From a checkpoint of a small image classifier.
Model: 3.55M parameters, 32-pixel images, norm layernorm, activation relu, patch size [2, 2], layers 12, width 192.
Training: 10500 steps, batches of 192.
Data: trained on microscope photos of single blood and bone marrow cells, 194171 training examples, 10.4 epochs.
Rows from block 4 of a small image classifier, named by matrix and row number. Rows with one number belong to one neuron. Each number is 500 + 50 x the weight over its row's rms, rounded and kept within 0 to 999. All counts start at 0. Numbers have three digits each. After the name is the row's rms in percent of the matrix's.
Before each neuron's rows are labels from the 100 images, of 14976, where the neuron reaches its highest value: "responds to" is what is common among them. Only what is clearly more common there than usual is listed. The data: microscope photos of single blood and bone marrow cells. In brackets: how many of the 100.
# fc1: MLP up (model.blocks.4.mlp.fc1.weight, 384x192), inputs 96-191
# fc2: MLP down (model.blocks.4.mlp.fc2.weight, 192x384, transposed), outputs 96-191

responds to: cell type: segmented neutrophil (52); smear: peripheral blood (41); cell type: artefact (30)
fc1.183 124:446517562563570468439570608576520570516457558450532459440416479542510514466577438507469440454477509532467487437445541552608579585457541458625509573492486531549377514559544427542473556492493511435446490548504513464559464466531450470528487509429426541464439614505492428398472518516447458477
fc2.183 109:447510514579398498495502626478489537547551475394548452567520590605552504468402490432513554418538508611542533574526410480366501440535506492435533530494476391441539487417508493520475555482498482514547509485510469542537417583467431483531361561557478490477426468495485450512542483488490542417

responds to: smear: peripheral blood (36)
fc1.150 105:449504441511475478506517572479520565452501491472506441460555529522476432530539462546462464511535546544433493429558421470418656514531559528538484553530540523541527480525476491553494482547482520504588525472493500550409549520548534558483496484552482512480439399532435537526513507462588435506
fc2.150 098:434485498439479468587544421525499505534435430445446550462492552485468501446423558605559606530507504478498496475447480512503461547528495487426503351634386505476512505514505442514542507585542460498469583499573509422458468525394468436513525524514386454518530526514538487433511488491520505477

responds to: cell type: segmented neutrophil (56)
fc1.7 098:432583533504456449529476543600605561493466333457465526540548464495549507477474398557562443549450488520566513533542510454490419499515547410503431535496508554510473530506522568541429545541397493562484548404526535432395491461474484481488457512517530417506430486449532567441491590486484530421
fc2.7 095:535541599506571539451593434455392546402561522537510530470481430469459455544581400516498388458519553520481562426513522432557514504436638581467562513427481477555534460487470459494618493457549476361472432466510508479573425556490536512557411501445529507536459430508518526480584584531439512513

responds to: cell type: erythroblast (34)
fc1.124 115:392470531474473578456448467464534535579420514417436466462495495444541523478517568532528465348517562479480477501555523461499516512506554462386543484430551523488502475482521527632501542539520470485498577513441462515536517458532498493540514486542446533515552536559460439435429483447561538454
fc2.124 109:491548475467460510431519416415505530522406560534558544420569498419488491557554529420477536487462443524502451400455476576450488486505563572452418506412546501533590448511506522464593525534446529490576488471505522493529577519509496504529469530480511613407481480532559549457474493514487556413

responds to: cell type: segmented neutrophil (40)
fc1.364 112:530497499489500516498471524495416447520471562482463460448464495506408461468485452469450518534444499519477460407548474499542389539495462426611466517563491516541499547627477513417430446568441501458481512557463390561518460541614451571563537502511484431499626459460444545554480513522491514456
fc2.364 105:535520493508520499507467540465594536508449400500509559550552563434540449458539499438478539526476488619518481505478462467577510461526572540570465448464566499423410605426622485540624526514513423445442598479497517526487417451500516468513468423460477550581446562552569523444488431532513471540

responds to: cell type: lymphocyte (54)
fc1.250 107:595410413503479453446558552555503530516518481486413577413479434520576570537549417480491548465513443490467475571495481410489526540472512537467557489536545393425394457434529571430611532498540476451462523586451510441526418502425487500461462563495641579493574551556571457498475510484491533496
fc2.250 118:462518584452466503462451468473544475567471430467573464505586526362485484508418452486538441481566530550452473402465411480478561595551512515500456437463410479486517522586475479524476511492522502397521460564478608574474495486514507580535477434560509492573457491404486514548500506500537505499

responds to: cell type: blast (29)
fc1.361 055:566527535436472512515489407522597479413500438473500464491476466534489494515482545478473447404501496513567426500495632431557560530443551581408594540490438589617532555569589511453535497448441484597582453468547567487446534486514494473424566536601520480537561538555457440475396396489509546494
fc2.361 053:526422444531545491445534552456406597473621492528386450521528494457557492514519572580423463545526492469540530534473425515478475528536440490525535506464544462511516440471525474499486547428487456470500486534564479503546483527514450450478586481582515534528488601397583449539473559474526505442

responds to: cell type: lymphocyte (36); cell type: erythroblast (33)
fc1.99 098:543499499502436503501550533464452530432538488486488574385486457492434547476491623549527538451560483504481426527527482448524455520580490504536439429449512400514507428468488492503540597454457511470467600544486497444504487484467480551467497478499544494500502525435565438490500488458524527530
fc2.99 109:447549498412470533510479417446630480484478560470485480568476438547521534520415553479519372467511633502413467463534516565516518490351579569489489467538473483460450527442542527476470544591467578531440510516474529550528550497523510512489606509501491528520617557507453521493527459519524473556

responds to: smear: peripheral blood (94); cell type: segmented neutrophil (79)
fc1.322 104:545487481551567444483579530519487406511430493427486469507443479531388447545509538434461479496426460509495474564541465587460594547460495501495491414508437548543521632487484560407463537557420446496486482577495529570482471455561514517467546512578433506436528448512604567497451482537519498574
fc2.322 118:609498641414466578549468387496494432495512485486554559565491437519550475516551490496525492494551552479491526456481511415487414485567515436491434562401499490525568464552546477520479490510513493480508556447484419466479474533553489499469364494418480488563505534497560491455453501557427490527

responds to: cell type: eosinophil (28)
fc1.26 112:450494621464523472462544509465464511463420527472557516411500572568605511466510590469536542493506499455608437517531548451534536498466404469561560592455512422412518440639503546443479432535532427600526530529532477514587533450545425556455486476458404586615448545517460481428456526453465476526
fc2.26 117:542450457424569544515529422614487533479560565500534505494546516555518525470571501522453377532484494491502521376470495468490579541491489511488465452489569520577500442436489531403521535413579466476465454459408423495451469422535522474456485463584561475422556420546483531385512566514479394488

responds to: cell type: blast (38)
fc1.329 066:464494498466581521533559503472426465493426414668496508500512398502467467470507463468487510546546453570513478520482480515449508468532433425520539489478527584536495559554491396486511523494539551519471482470466490510494436415608514459435536605478570524478613450406501488528499499565505509502
fc2.329 059:536563563517564548430539517433635502551469533580452503507495494457523452452454516583511439505461527487551534450543519462554527596434530482503454431544524540459457416524566503458422526577501444479531406519434498450491551574568552569423395486502464473404489517479605480561435504489555501576

responds to: cell type: lymphocyte (37)
fc1.13 116:459456567376468461458436550586495425597581467534416458525594549579541523452477457484476498550507521489480530478533502421412502406533553539566562520581402535510469487535493543615460558564420554519540473538484480425506600589449596409501454507513535542491552500426526506604491477435481413464
fc2.13 109:471502466510544555557578431518590396531575512582572529469447470415520507478477457472538587544528575447538445530520597515593525519544518489493402465425541517516521484475461578503492512453629484542578500497551505611463482435504402561459439539566520435540491559491541466478482424536519624520

responds to: cell type: blast (26); cell type: artefact (26)
fc1.61 116:517401460558536546424524466458464531522446454534533459440532456525527484565468492598557556580518485502488525544494457434541515494515488579562531454516523525522563489415502479433442440516501485529572512526483462563458544495504517535524528535574475496478458439539512513525484455439449466498
fc2.61 109:539509535494511538462515359508508560476496456431384413535547617439682479464486520590465508473510505519524528492447578584519505458538475519561468555486478535474512530478466555394541534459516480500495505452519574496567521505477512443467456495529431483523486499493516378537405531475410462498

responds to: cell type: erythroblast (39)
fc1.180 088:533535463502439489450544526427526363444476515505508486506449526480456568541446455450536525550522547557439514430537539514389510584535423541501507471433470473506513446407442479633556519536583525481362511535495482440408600572557494438478505520490513523556548570467518543458472518565477507483
fc2.180 100:510545480486450574465518536424437496564593460509550474569550504552483541523493481505471439567480513515564371564573453578492608485545477521503520542414511441586460539397428378526449485483509495438514467527523408453519538515446599373537466470437474432620424557525423489525551486524541555543

responds to: cell type: blast (32)
fc1.63 096:543434492509554513466407503398535472463560521547473456474439534528515455463481544555561555593526491534491519470334508459500485554496562374619448520532540514512518478471510508576500606501418503559530465511499574462509567489492603497472501432527497499528544485539554547527430521500498521405
fc2.63 104:569521485499365433484519425545499441529533537566480509453534529489533598525516482431516432557503477521553460506438593545432484439607465422441453533460489497570529550534518607434438457542571516434508439541470525532399493522500436462505455489530489451491558565459521499487557430521567477560

responds to: smear: peripheral blood (59); cell type: segmented neutrophil (52)
fc1.319 109:531499413524499472592549494598505470453461529562510526406530517568432476591528531493480415547494615524472514507514443449537566530474555499454460481496553479520518467537543529557500537536420466463452505418579480479411586511558444470492501488452482452627535490533523460502484534549462532498
fc2.319 108:513511561521527571530421529446488514499505542541417509466492497424561561500530444442397529365502551465538503416413529542547518512426544620473466502520421529565546499590524554536537542515611484532508445433416537458534404432466535458552422500530485561557499449502504437454457544466521456489

responds to: cell type: promyelocyte (34)
fc1.157 095:481492471553482487542419463518519479409412547482498457510574511414553475493484577522494477511497599474509496479670421489515531554494475476509543379535508440406428499509430508472520427515474474545472522398424471460451348536521567422477535424505452598476464476667424452495484488472528475548
fc2.157 089:527514483538479515466545560449545541500400570483541557517522467432483498511467448446491491516525481503492553453591417549512505449553545592620495499458519495551438554615523489555452539494446432506536487432466564373416487335625504455507514380450499489525553496525562432512585473560560517449

responds to: cell type: segmented neutrophil (45)
fc1.374 061:501462541496473501497577442569532539547443475575445419476493484513550545512505551487537455506450515540501474575500512558514504508481527478511521417422504471514401526440493546454458586603502493525475541496523473462420527478455453541524534441428507532533582484591446499566542482442565505482
fc2.374 062:458453378579469466575457521507453451432484480377501559433510479493547485546559491467511544492556468536495446482539392440494475550472599534533488366494496568430534527517540453600478449517449507549529427465471424395449470537549587554557482449456533568432547449570446497595513410553473525418

responds to: cell type: artefact (64)
fc1.6 067:529528515503473449463470512490523510571517417509458535506514504496484477452509529597607436470558621476535541471504558437403559489498517433476494524503524510446516638520498541522494414545405494445482531484668451519402557557487467573486531494538446494428496474517434395544558546407509456608
fc2.6 068:562489588448509445427513454502555484549499546460504561501519549543486486421464575485422492517539515566429524545404471536359469553433540540505516593514417472547521573415569579442522498477488540518535455464549463618535357473528509498581468521430578447448511511535506468506517455440514440449

responds to: cell type: proerythroblast (31)
fc1.222 082:536529499499480589382442558494447578476455484528476482499458430458508516514521552486558546547566425452500600480439553542460503524534485501501549507588496573504509441422454517514413494464483460470413444426457467493438469478433485560539523459547467538410447419550433567478487582514515450488
fc2.222 085:528472549463464476530510562412528460519582499526447431523546421557416505430497459544448504542425526559513464420471530466528455563524547558473449538436541532501571578581556494509459582432523577428522505594570539453535512620514571480602401533413470444591498521504549448414506488514484389493

responds to: cell type: promyelocyte (32)
fc1.3 113:566518527418441494447470583511447439461563487523412538495490539477493491454598567540543529600532539509427452492596501525401508509457402504562512530477525487511485511488463461481532519595424474504544480530450560535455469555474548475509458433468527513523526469576547460475584499522539475585
fc2.3 111:423495524451553560551487483488540523521556593491486488529517451544480455440548534472503462445495538591481550553500524565543411447564522564464573491507473569508489575668522579453518513547536520434465514452390549502460516521582452558539474525505531386494520519456462562533406493575539434561

responds to: cell type: proerythroblast (35); cell type: blast (25)
fc1.243 108:497374504519581583509447498541502452534456475446461511476460476511553545500511584483487524637491566507509491619538551475459452467451617469461547499444506627498425476557421488492525569533498541515480450467529477408550494461553498425413447508555428454441486471481462557525441536475480552513
fc2.243 098:427465525428506473419466536522507488460498520440414491447481553453479531513452524505523443466416574473612454476545525483554458549502467389511471510478445523526507395497521533545432510569370424487498512565389583476490400481408566479473468519595554591456454534521530468503508471592552498625

responds to: cell type: plasma cell (31)
fc1.169 112:531549521412424524458502439473553507495584518555493608609423541520570537557417529478539489512422456457509411535568488464442549477493467435461424586523624506430510533512503468417539537503443442483501471583368590522486510451486410431519478449530483518455536524523423555458480487538528562600
fc2.169 117:465451401548580447510506468541492520479476441479478500526545496422511498425461527555429477566467511497439590580490508527514444535489514548372555409522447562523478494478502420601515471612518475473484528429507457425537442487532459592639384551528517566524453455493604430462488524484449396556

responds to: cell type: erythroblast (32)
fc1.173 122:534433494455419462523420492536485482491522575474487476502375452497523485509582526542608498533491552382437430481612498526539469508496486544455547525490573520483501457483393486526572535542560473456519478442410493473468528542559527543484467520470471429482539560482375464419479598541516440574
fc2.173 122:423586480463540578485550463544445506573497468431481450463466472500507510445464530572524467566475482538563484641476478463405507458405491482499445493525439539467500553486516465466478528488471551518518468492399567471529542515389477457448570530494483504569464493534403478566511465397495482454

responds to: smear: peripheral blood (60)
fc1.221 092:536425468546484588505446466468477432524533462556449448510440451501520550482594505566519525637356501554458464482574489506510394531536543435408511498454531587524545459574459476494515466591464528486453478499463487435550445478412503458445594476465435495530478509580528560521567560481471512502
fc2.221 092:478519455454481529482531604433459501468570531469458557570457561524494573544579521574535534426588543479471487434507499516440448550585591449479545539633464528525497535512448501410433529558474447550488531561468458542430458556459513467497391418524570591510442491473489457391463495550568481493

responds to: cell type: erythroblast (34)
fc1.265 087:569433446489451511428545518438487483450523459528550516537438540401515502469507507490500544581492425545543575507503529397451467558481447591421497503409522546553488456516481577506527449538504507504517534437522564415450590454414463439445555522487461539503568531523418548436397501524467493454
fc2.265 084:465545507485602537618490472460575539467446514505473494495595519454556559471489544532524452527512497545427477409494556456492472473501532473543522511476474514435428489529567609502592546458433566436530449549470430515469601450422478514562449443543387512557493471464518502505430421510507464543

responds to: cell type: proerythroblast (30)
fc1.230 114:484421588437456520581511456469460450531511497457642518491490507469455452519516551523547482472511522602499577508520539476547442551504556587431546565500455433542497457455544517437411408597539397498442479526558563473558488571524492441488432454490562515363535494490491492491505463560439524480
fc2.230 108:553529518536505537492510575511474573562400492559527412465480453486555581463515439579483550459440485412532495468467426460438520449596551488553457380445445583519481475487521569455548590460483510483546519563525456510499545447438501477519430413482402501495443475608523508606440443521506568537

responds to: cell type: proerythroblast (33)
fc1.236 067:519477553540617447519483476538471552475545583517519416518387614515512527546460510532565470540523477542434483525486529615475533506431463491483532466419498444476506527492435551410559443451511541441560577411483527422549605546495565465458518549511465539406548468474462490544478559503440386525
fc2.236 062:555567565538494558564550470482460466563520446507478468420487556496511424535512515439493536500548522504597542563497538534529435461563556502541552508592533376382553445477598528486516454555592517494484460461426489550581510468555577523480481412554410401505445496446452530577449510427485488586

responds to: cell type: band neutrophil (34)
fc1.162 119:517570500550502437545588515471486498649385513474487352519578531560551428570430464544469549463531531516504536549446598526432479577521539452500399529550521508445529490526548532569531450514562453476565513555528498403526553507513475507445521573516441521518397491553525509483569518460514532571
fc2.162 125:512504429442430477559547483500474421513511467481462438480470554532484529472543562558501457522554465528493530589401419459577481527440534509431465555520468447534432444449512434491351451536567531509521536509462514483453446476510512544450527566532548526631494450487489433524468507462599505478

responds to: cell type: segmented neutrophil (47); cell type: artefact (27)
fc1.352 103:615471467493486467572479471486548569482536486485534452412530421484547622525420465513571492455343542534431474484551556517504530460465571527530444501501483451524491421547487484482428595541511569467576500474438512485475522426567532463465529440512500488514572529551537457546514540402539537502
fc2.352 093:461428399466552467420541580471551509449420468522526525532577464569584426441505553513528555533596469581561534485460536505482484613473557427430464509512541493471556606539463553440472515429552481562479578515585519492583497520479466470569553461604432511521484410474409533525498467503445440483

responds to: cell type: lymphocyte (35)
fc1.206 073:533486480505537508499502564566515616564570560545539504487518538481558533519510553458543568489482590441395513465515610463541430459427461491487503431519527500521472606444385551504487517510518409387508435535531546522455449477537567500502565589490582453534469393584524508461470421510519525497
fc2.206 070:509543520501420440494455554418496456409488430474477580436513470541540463536568494464470487540464426494487546542423399518525622511534512522612608506576482464383510408476450484479414530430488518472572426431501544512501594504610452452492502489474538538520489567515470483552496556537493537464

responds to: cell type: segmented neutrophil (43)
fc1.321 077:555483567459450481503557494542474496620444497464532454539428434474537496448593583503417452454447459457458473486562391476486500558545514505495448440411489489554540470485565532429522593511526442493454449470498528488553546444500453520493570491461519552476607419451465550458561513465494562540
fc2.321 081:509475540578505464434466515551450492558431552486527581622503475535556412535473484561464461524487494565440454473477495602529473525453475437471453533526438425540564533458426513532470504508395503484498549458511546440502509540518519410600595441502538514494523463449475522469460533451564458459

responds to: cell type: erythroblast (72)
fc1.149 081:475564432460423516617543446486566559491469493397462539442488430454478561562514489490501511498460487514497542506507501428463588505549463333485449451422560552534399510467531448521589485423457510418613454393516552474519495495535502430518446514526418488490447469473496618556413545581441542491
fc2.149 094:489433511484506503544396524503573489477547515552477512514564460409478430473543480440554441571496485469528561476438495535540502557511415597523476455485486441444428514461650479481532553545595595522506524509568554491458497530515542567449437426586582508506588523535514534443574566475497489497

responds to: cell type: plasma cell (56)
fc1.186 105:547406544501435595546522459414577460483576445547553507473433502472569523553470477425520470486483449527507481432546545463525527546485445525439547512501508537449466414498488564565565540508481444542620474457443535523466475595499445464487466465497533515486566563500450526407466511476567481474
fc2.186 108:414506488487464468479491467537526533519510437508563521515526496557527614501515599476438514385421566556611477504514386492468423574481524498482521524438438490458554585543470460535523565510430492489368532574529534550431378485505447498460588504405465452512480483454478579533480486495497517478

responds to: cell type: eosinophil (29)
fc1.49 120:500379459544544458519502495455454525568589515503560503513514510417497548520570536536528463428538503490463497510451512433470425473427569521475501530507415465469500519532514503517419492521488396563504446579548435537551484496605472585460431552498500545447497406529559608526548483437538470499
fc2.49 113:501538569532509517507581432539521423531470458468570486453389449589545444424544461457466540480461464504463557499515471498583573494486527552526533433512443521486524590435538575455472596495514542527503503465556471515463524507407489441510512436517490412557532443465484467494478546470573448524

responds to: cell type: segmented neutrophil (81); smear: peripheral blood (43)
fc1.130 060:367510450442480543552498487442520453506440519562523546517436509630525569511577457493462503510467501454450576459435516462453499485435494498376527535510435520525465519534486503446491426544524448531545515445579449463500550513571581484553530476525554541445470569518484423554418495551617412570
fc2.130 060:527411537515537581477516534506364511468544561423499527466473530434533485480441602447490495484469566587474410566545609542543575520564483513588496486503590538500477487515539486506549478483559563490521536453472510490451417435375457423597479507439495480515481480488520397433597526522552543512

responds to: cell type: promyelocyte (28)
fc1.323 104:490449539505545502509563511452513486520462495452478534613554445459478493541448512477502507489448433563436446465516495558450469490512455512509464384531528569421533484427419386499515419473564535609486431439587522427549495502479526551501571549617501452456561515436605435480479512510551544506
fc2.323 110:480505419574500451428476522449470445518489537448523574488485493544571484514599519580471395429491495517543434479526539496461539487416532497473528526523551486495526572426618512512413429582415492516537496560402521552402439449462526431411510481490492587499492563526343541512466529428488539469

responds to: cell type: lymphocyte (38)
fc1.272 098:455477582481504464475521594381546446453504410557445502614476395532492508494450428514493503492598450480531516572431413378487540564492550545506505484520493503527497502554555566494481541517560511411540478468485569557476561391445511460544505567540555549459455526467533496436522508491514438508
fc2.272 099:531523412490495424503478440526555530496552557451369561584557469553500442530501514507493548512507531541487505484512527522492410474495414495476530540470554467573516445492491548482506488564539380544480606475457511444466538596510540525439488446463443566510561487530456413515480523589526488413

responds to: cell type: plasma cell (55)
fc1.25 099:411542570472494460525501531470663485518645544581461483580425486578561459453498435486490510575514559544516497530372472522563552489484544462536459544461532558473434550589504446576432528428534455464524388539453479497528468503517459488481469526472493508446502510394506483496454511479549535442
fc2.25 091:509487527550537487395480471527477407526597485556549515493507519575597485507436511474492548407477461458505503460634454492438489561509555572514472482427503471560521446488457462472600523556575557505516496482549465555439509536423473491512492472521541489528563564524448511526529509491504472591

responds to: cell type: erythroblast (33)
fc1.234 066:576575486579515490423565436510513479485467447518482458519514485442491505504485458404460535559539513589448456527528498618494564509501505425469553544484466493530548498439429510534522447486530436446537425441469463577535521581530548442541508464479441412534468521508441491445382495532436571471
fc2.234 061:469497485491515548522477495477454496528479503499519473554477626480446504610437561441537466435382520523496481521487485440522479570613400523567498438457534441419485547622557489484519532570439589574423518489579503447379555493483432604548473483542500474452503471464565523544508470512545522489

responds to: cell type: eosinophil (43)
fc1.141 112:518530487471484497522537527478538510423459531441504596483544512601449433433408540479526454488541478576490436554508509542497566371513499453566411530458588423448495446564539495430519389519491556455477404513462518384472576413491500628464559467509500521659518477508453501576406583507498492511
fc2.141 096:511497495557440509568579512550489447548480565550470445445453463458518480518446526620495417546412539557544538457516593478487452605517552419402537489474520500547479527526563462486499410577490502550401460576409522498414514496519510495551508430423592530484500391546562502535480548539479439520

responds to: cell type: proerythroblast (46)
fc1.308 093:473511418412539467529571553480476567478477525465564497516427470517487451501444561415492485513539444481492526473454484531537472455516559504546525449477491529512497485459537486511487502459553368453541568430552464435584527420451431580379504534460506469474544511487447465452546614493520454523
fc2.308 095:470447459558470497483456487489535480561580517502477528464479498535511494479508436504443461565484541433528528513551485552414574479468474477423438484531430437504507510545546547503564428462455489501456481534568544658519431533456510556452459529422488518430621513385579503544428550545474540482

responds to: cell type: eosinophil (57)
fc1.198 074:499407541569432546490481504498559550582481429520520496383429466474562488462477523566523473494615448506446391580464436522503509522546426465432461489507584458449506582479479489389453450541497510508521562462496477522447496490451484529482623518457437572439506526404482468508494595609523326554
fc2.198 078:511545433479531428505474558507492487537509584492419566543562542545371484517555513428601480439433484472544570569495601557475580484360409497519501545469481581577449450481552490472547518554515534556505475512541462528501535531528502503566592401472541518502474535479463499490506514460518530557

responds to: cell type: lymphocyte (38); cell type: blast (26)
fc1.58 114:486509488444562489429489425540534519524522518537457404551503506477532394576464516488460493502549466534448584420434532467439406506500533510524560494544491449477434531566484565509559554579545451632508519507499520474446482434540505542505566547630516568538497510502439521452496463494410529482
fc2.58 114:548519465516520435473453411467390551395481486522518490535464454468458550432507521496563554475477528551586491534527420417459552490361469581475470506538471500574470523484482445518425475516618448472525410490492560531488468483483483466453463443516544478548584459572528566529525512546554486421

responds to: cell type: erythroblast (33)
fc1.291 090:488437406468505499458540442489555460533573597419456481489470516485492494557445565509466512499557411544461430435458470421497550490571544431423569381499502592593519536498573517514578608416508567510536529518484444498519512573513536482465488565434538522557474405436441619489463518459452439540
fc2.291 092:500446463505453620634585577525445490473445517560532489510531506554529469413517490416537443554566558467485514504471633479518506423572543572582461517510509465455503563459480537523556501489470394541510540428588540513509469495527487447550396467492468416554501468598507432476479352448510445574

responds to: cell type: segmented neutrophil (82); smear: peripheral blood (76)
fc1.184 085:514530486494573438637585531526480472468550467530557507500489496474424454469493438516506441546516452535436456487524479522501481574426500497617505511465512478431428543575532514403484460479459461538463605531563470461478378557540409471560476482523521526560603490511467498442421477454522454474
fc2.184 084:516498464507446476502556620466500553504525541540467547451542489564485457502549585498541448502531422449568530474457572543489475503456467548472432377558489522545609493490512465556496584571479386458477478510579490497454452557539528536509558589513429485486409453610513523447557578429562503496

responds to: cell type: erythroblast (69)
fc1.166 101:414493473507537529421541596474539495509486545560477549529455478474514449573439582572631516470571487552525496535473497519432542524443544491548488561481445483532446458525426489425559504496492595530455451424489486466511510515547524571535502519520447471460570536480535447401508482541541498469
fc2.166 113:548444495506542458571464504563474514556486597478541486499545485481427535491557483476485410451439498443453490483424460430568375468535436565536518472453534596540498523482540551613529389518585530487493528545561443550445546536482486544455480512457510594549500513559434478536485530494544478489

responds to: cell type: eosinophil (52); cell type: artefact (36)
fc1.237 091:476587496528520555512480486504518526455544527558502494421555561457474437441572529504471563494481433515505421449538424430503552514559569477492481425556525434575395464421527585485594417483609459402482446529513567532486562487532434465611432468470549436515502563550508513488479481541589518469
fc2.237 091:540545461538479558530476489532481564462507455527432503506459583487557385537574477525423474492540515552540453519496514556511454516404517479474551464492426526485507458529455438552520505542428557520482527577543544555492502516481472493503530556503578504547535485576588506467436466521456459475

responds to: cell type: promyelocyte (26)
fc1.382 100:478615481494566468497542538571524511540404586474515560610470550566524508492398485429479506524538498438447459532538561627485452502470446428524451501465520456411458525508462485535379557562566402539528411524569437516503570488489463497479515458598379559433550501523449501452516501558548482522
fc2.382 100:522486539513379548504449393408451453503541401541454459518463476362481402514511455546587518478456481582540536494483420400489425570552468508449441462503475532586500542494490509556443448490532562523473544566558629452490414498598519443463566496513469450595413461485512466500563522523435525489

responds to: cell type: promyelocyte (30)
fc1.281 112:550532529505573486589482476575567465553462469486497413513488464522483568498424484480525512482512513468488529496559441460498519446458602476536459557465402386524401487497440449501536463485490407564486436565505521587535583520606521443456499484378505522523491455486433466607531412518532448523
fc2.281 117:520430373539509448575517483459492563569544526516349615545454496548530538514468483570530579520556528492523493476522569553520519497513503434447545466516538514530572445480427441410390548512535529515421529477416487471524522528487492524518501523526561557472465519414557516423482593534496459460

responds to: cell type: eosinophil (48)
fc1.146 100:454509485455467535505490475482495544568567534558466476477513392508505413461510491522510542433539517526440484532562427537525528482529381487547460488593510512512521505646445614515561429465434482542518469440494462481503518445516445401527531440405456501529414543483564527478569497553457554581
fc2.146 105:501460497520450430459475484479434521427559495497471537470489520486526508433522499470564462533518552495562554492506560463540547589485519570433410537557473492482368473516570535420529574429531476398542412439440448478521446479480562431501482478542526443578541576406505437428483549569605527595

responds to: cell type: artefact (30)
fc1.56 121:508486468476504551529543434480521514605508516510390497524503486585501442572483595529523548506472472477481452528562495543497526597486529492472573469511470490414464547571518544504476553546590479495501490560536468503553426548537520460438519466431475532501503458453530416461456443623520439419
fc2.56 108:469473446506530511433487626518564432497491510481514566470451480448504543534558400481583523512582486617575545524518479549533497410455527472512450542442471459455524506460489393475602419503521508419617457484516500483524508471452584611549459497528366558599546519521419495559473504424456512509

responds to: cell type: promyelocyte (38)
fc1.168 117:428515456557557458448425543456541452428405496562540484561483519472533500534516446467575546487546508474452538518471543550494565464333418494481540449508547479521504504454471448537469452499483412657508330494442487506559574472595573521511589391485441506502470551529462516485412524574562467479
fc2.168 102:525498601458505550509564431524502544549599431608524540512452527491521398502410499548482505505448542445446507452566510551449466444560551563555450556407607520525516486519497464485448542484545492429601544549617506489472517546477500497450443600467503472529457516366598499480552482536539466493

responds to: cell type: blast (25)
fc1.213 116:486566505546565487575495536564512533535458465441516453496501435485528520461451445414550532566576537560545487507520447403451453466487520495599549563532451474514555542520508596531540477445484546475451454369511480496549503450477474499447447392472456445520595488489415552526508582494508512576
fc2.213 117:514409522575554495479497473555561502480462544524464548560520514507567429544530479572431531558468426492503408484458447517465547535484495545516409459463525467551542513572509466509443482481525471339478474513423597441624532468487469494487526513506539604422507583459549536487452336550454508412

responds to: cell type: blast (38)
fc1.70 112:492509565474474472410530520626432449470470518462408574413481456477476588398539516554565560507534569500543432560472437511443489459543389460522528534548555519451427530534534440492577561490603502522515511527475585466506405498483490519474443470478461581533476443512510561447394587495411544542
fc2.70 124:479480394481497523606431591512475524531581473535589547471539454394477496507624558558437498472479515538536473404501400534548485457465517454471599513547369517536534611453546457514518425520472502549465451454500542440444445464464551462456506478554463448479500570493402458447433438551576547503

responds to: smear: peripheral blood (72); cell type: eosinophil (66)
fc1.2 092:462513560477478480532513508462572498519482451534549469510490530507573534447458459462466428459467486478540532471526534434606496456418485482565498543504484483458346413481481407537520582550541534541465459527477568520509496405552515503507558516538526534518553517396577568491511645549507390509
fc2.2 088:466508498560541492481436443535450508562563467449522547480512511498535463606477516423501440494470441502456519496496477584432493465459492460413511484421480497405612595523549489498521479514581532447567510459519448514461453474413427470501499531513515475460463610551545524512449523433573567525

responds to: cell type: eosinophil (34)
fc1.10 112:426563505484529592535518468474477609460509496503461471476486434510582391539482435446592580473558475559561480608514476435553557449512502472499580454510510532474577493556510549539385445458479493486526519525538421577468462542525566462471404463533478442556533548504606545600549528559460489553
fc2.10 102:530424464530394534543538573535478531489508487539524539508548541455419459517481498492427512523513532514470566446427515468535450593501499533569510448446496436483500416444516543505565496512522509491510504427480525547443429502577406482415515492516502457425444509530491517530413476550450504636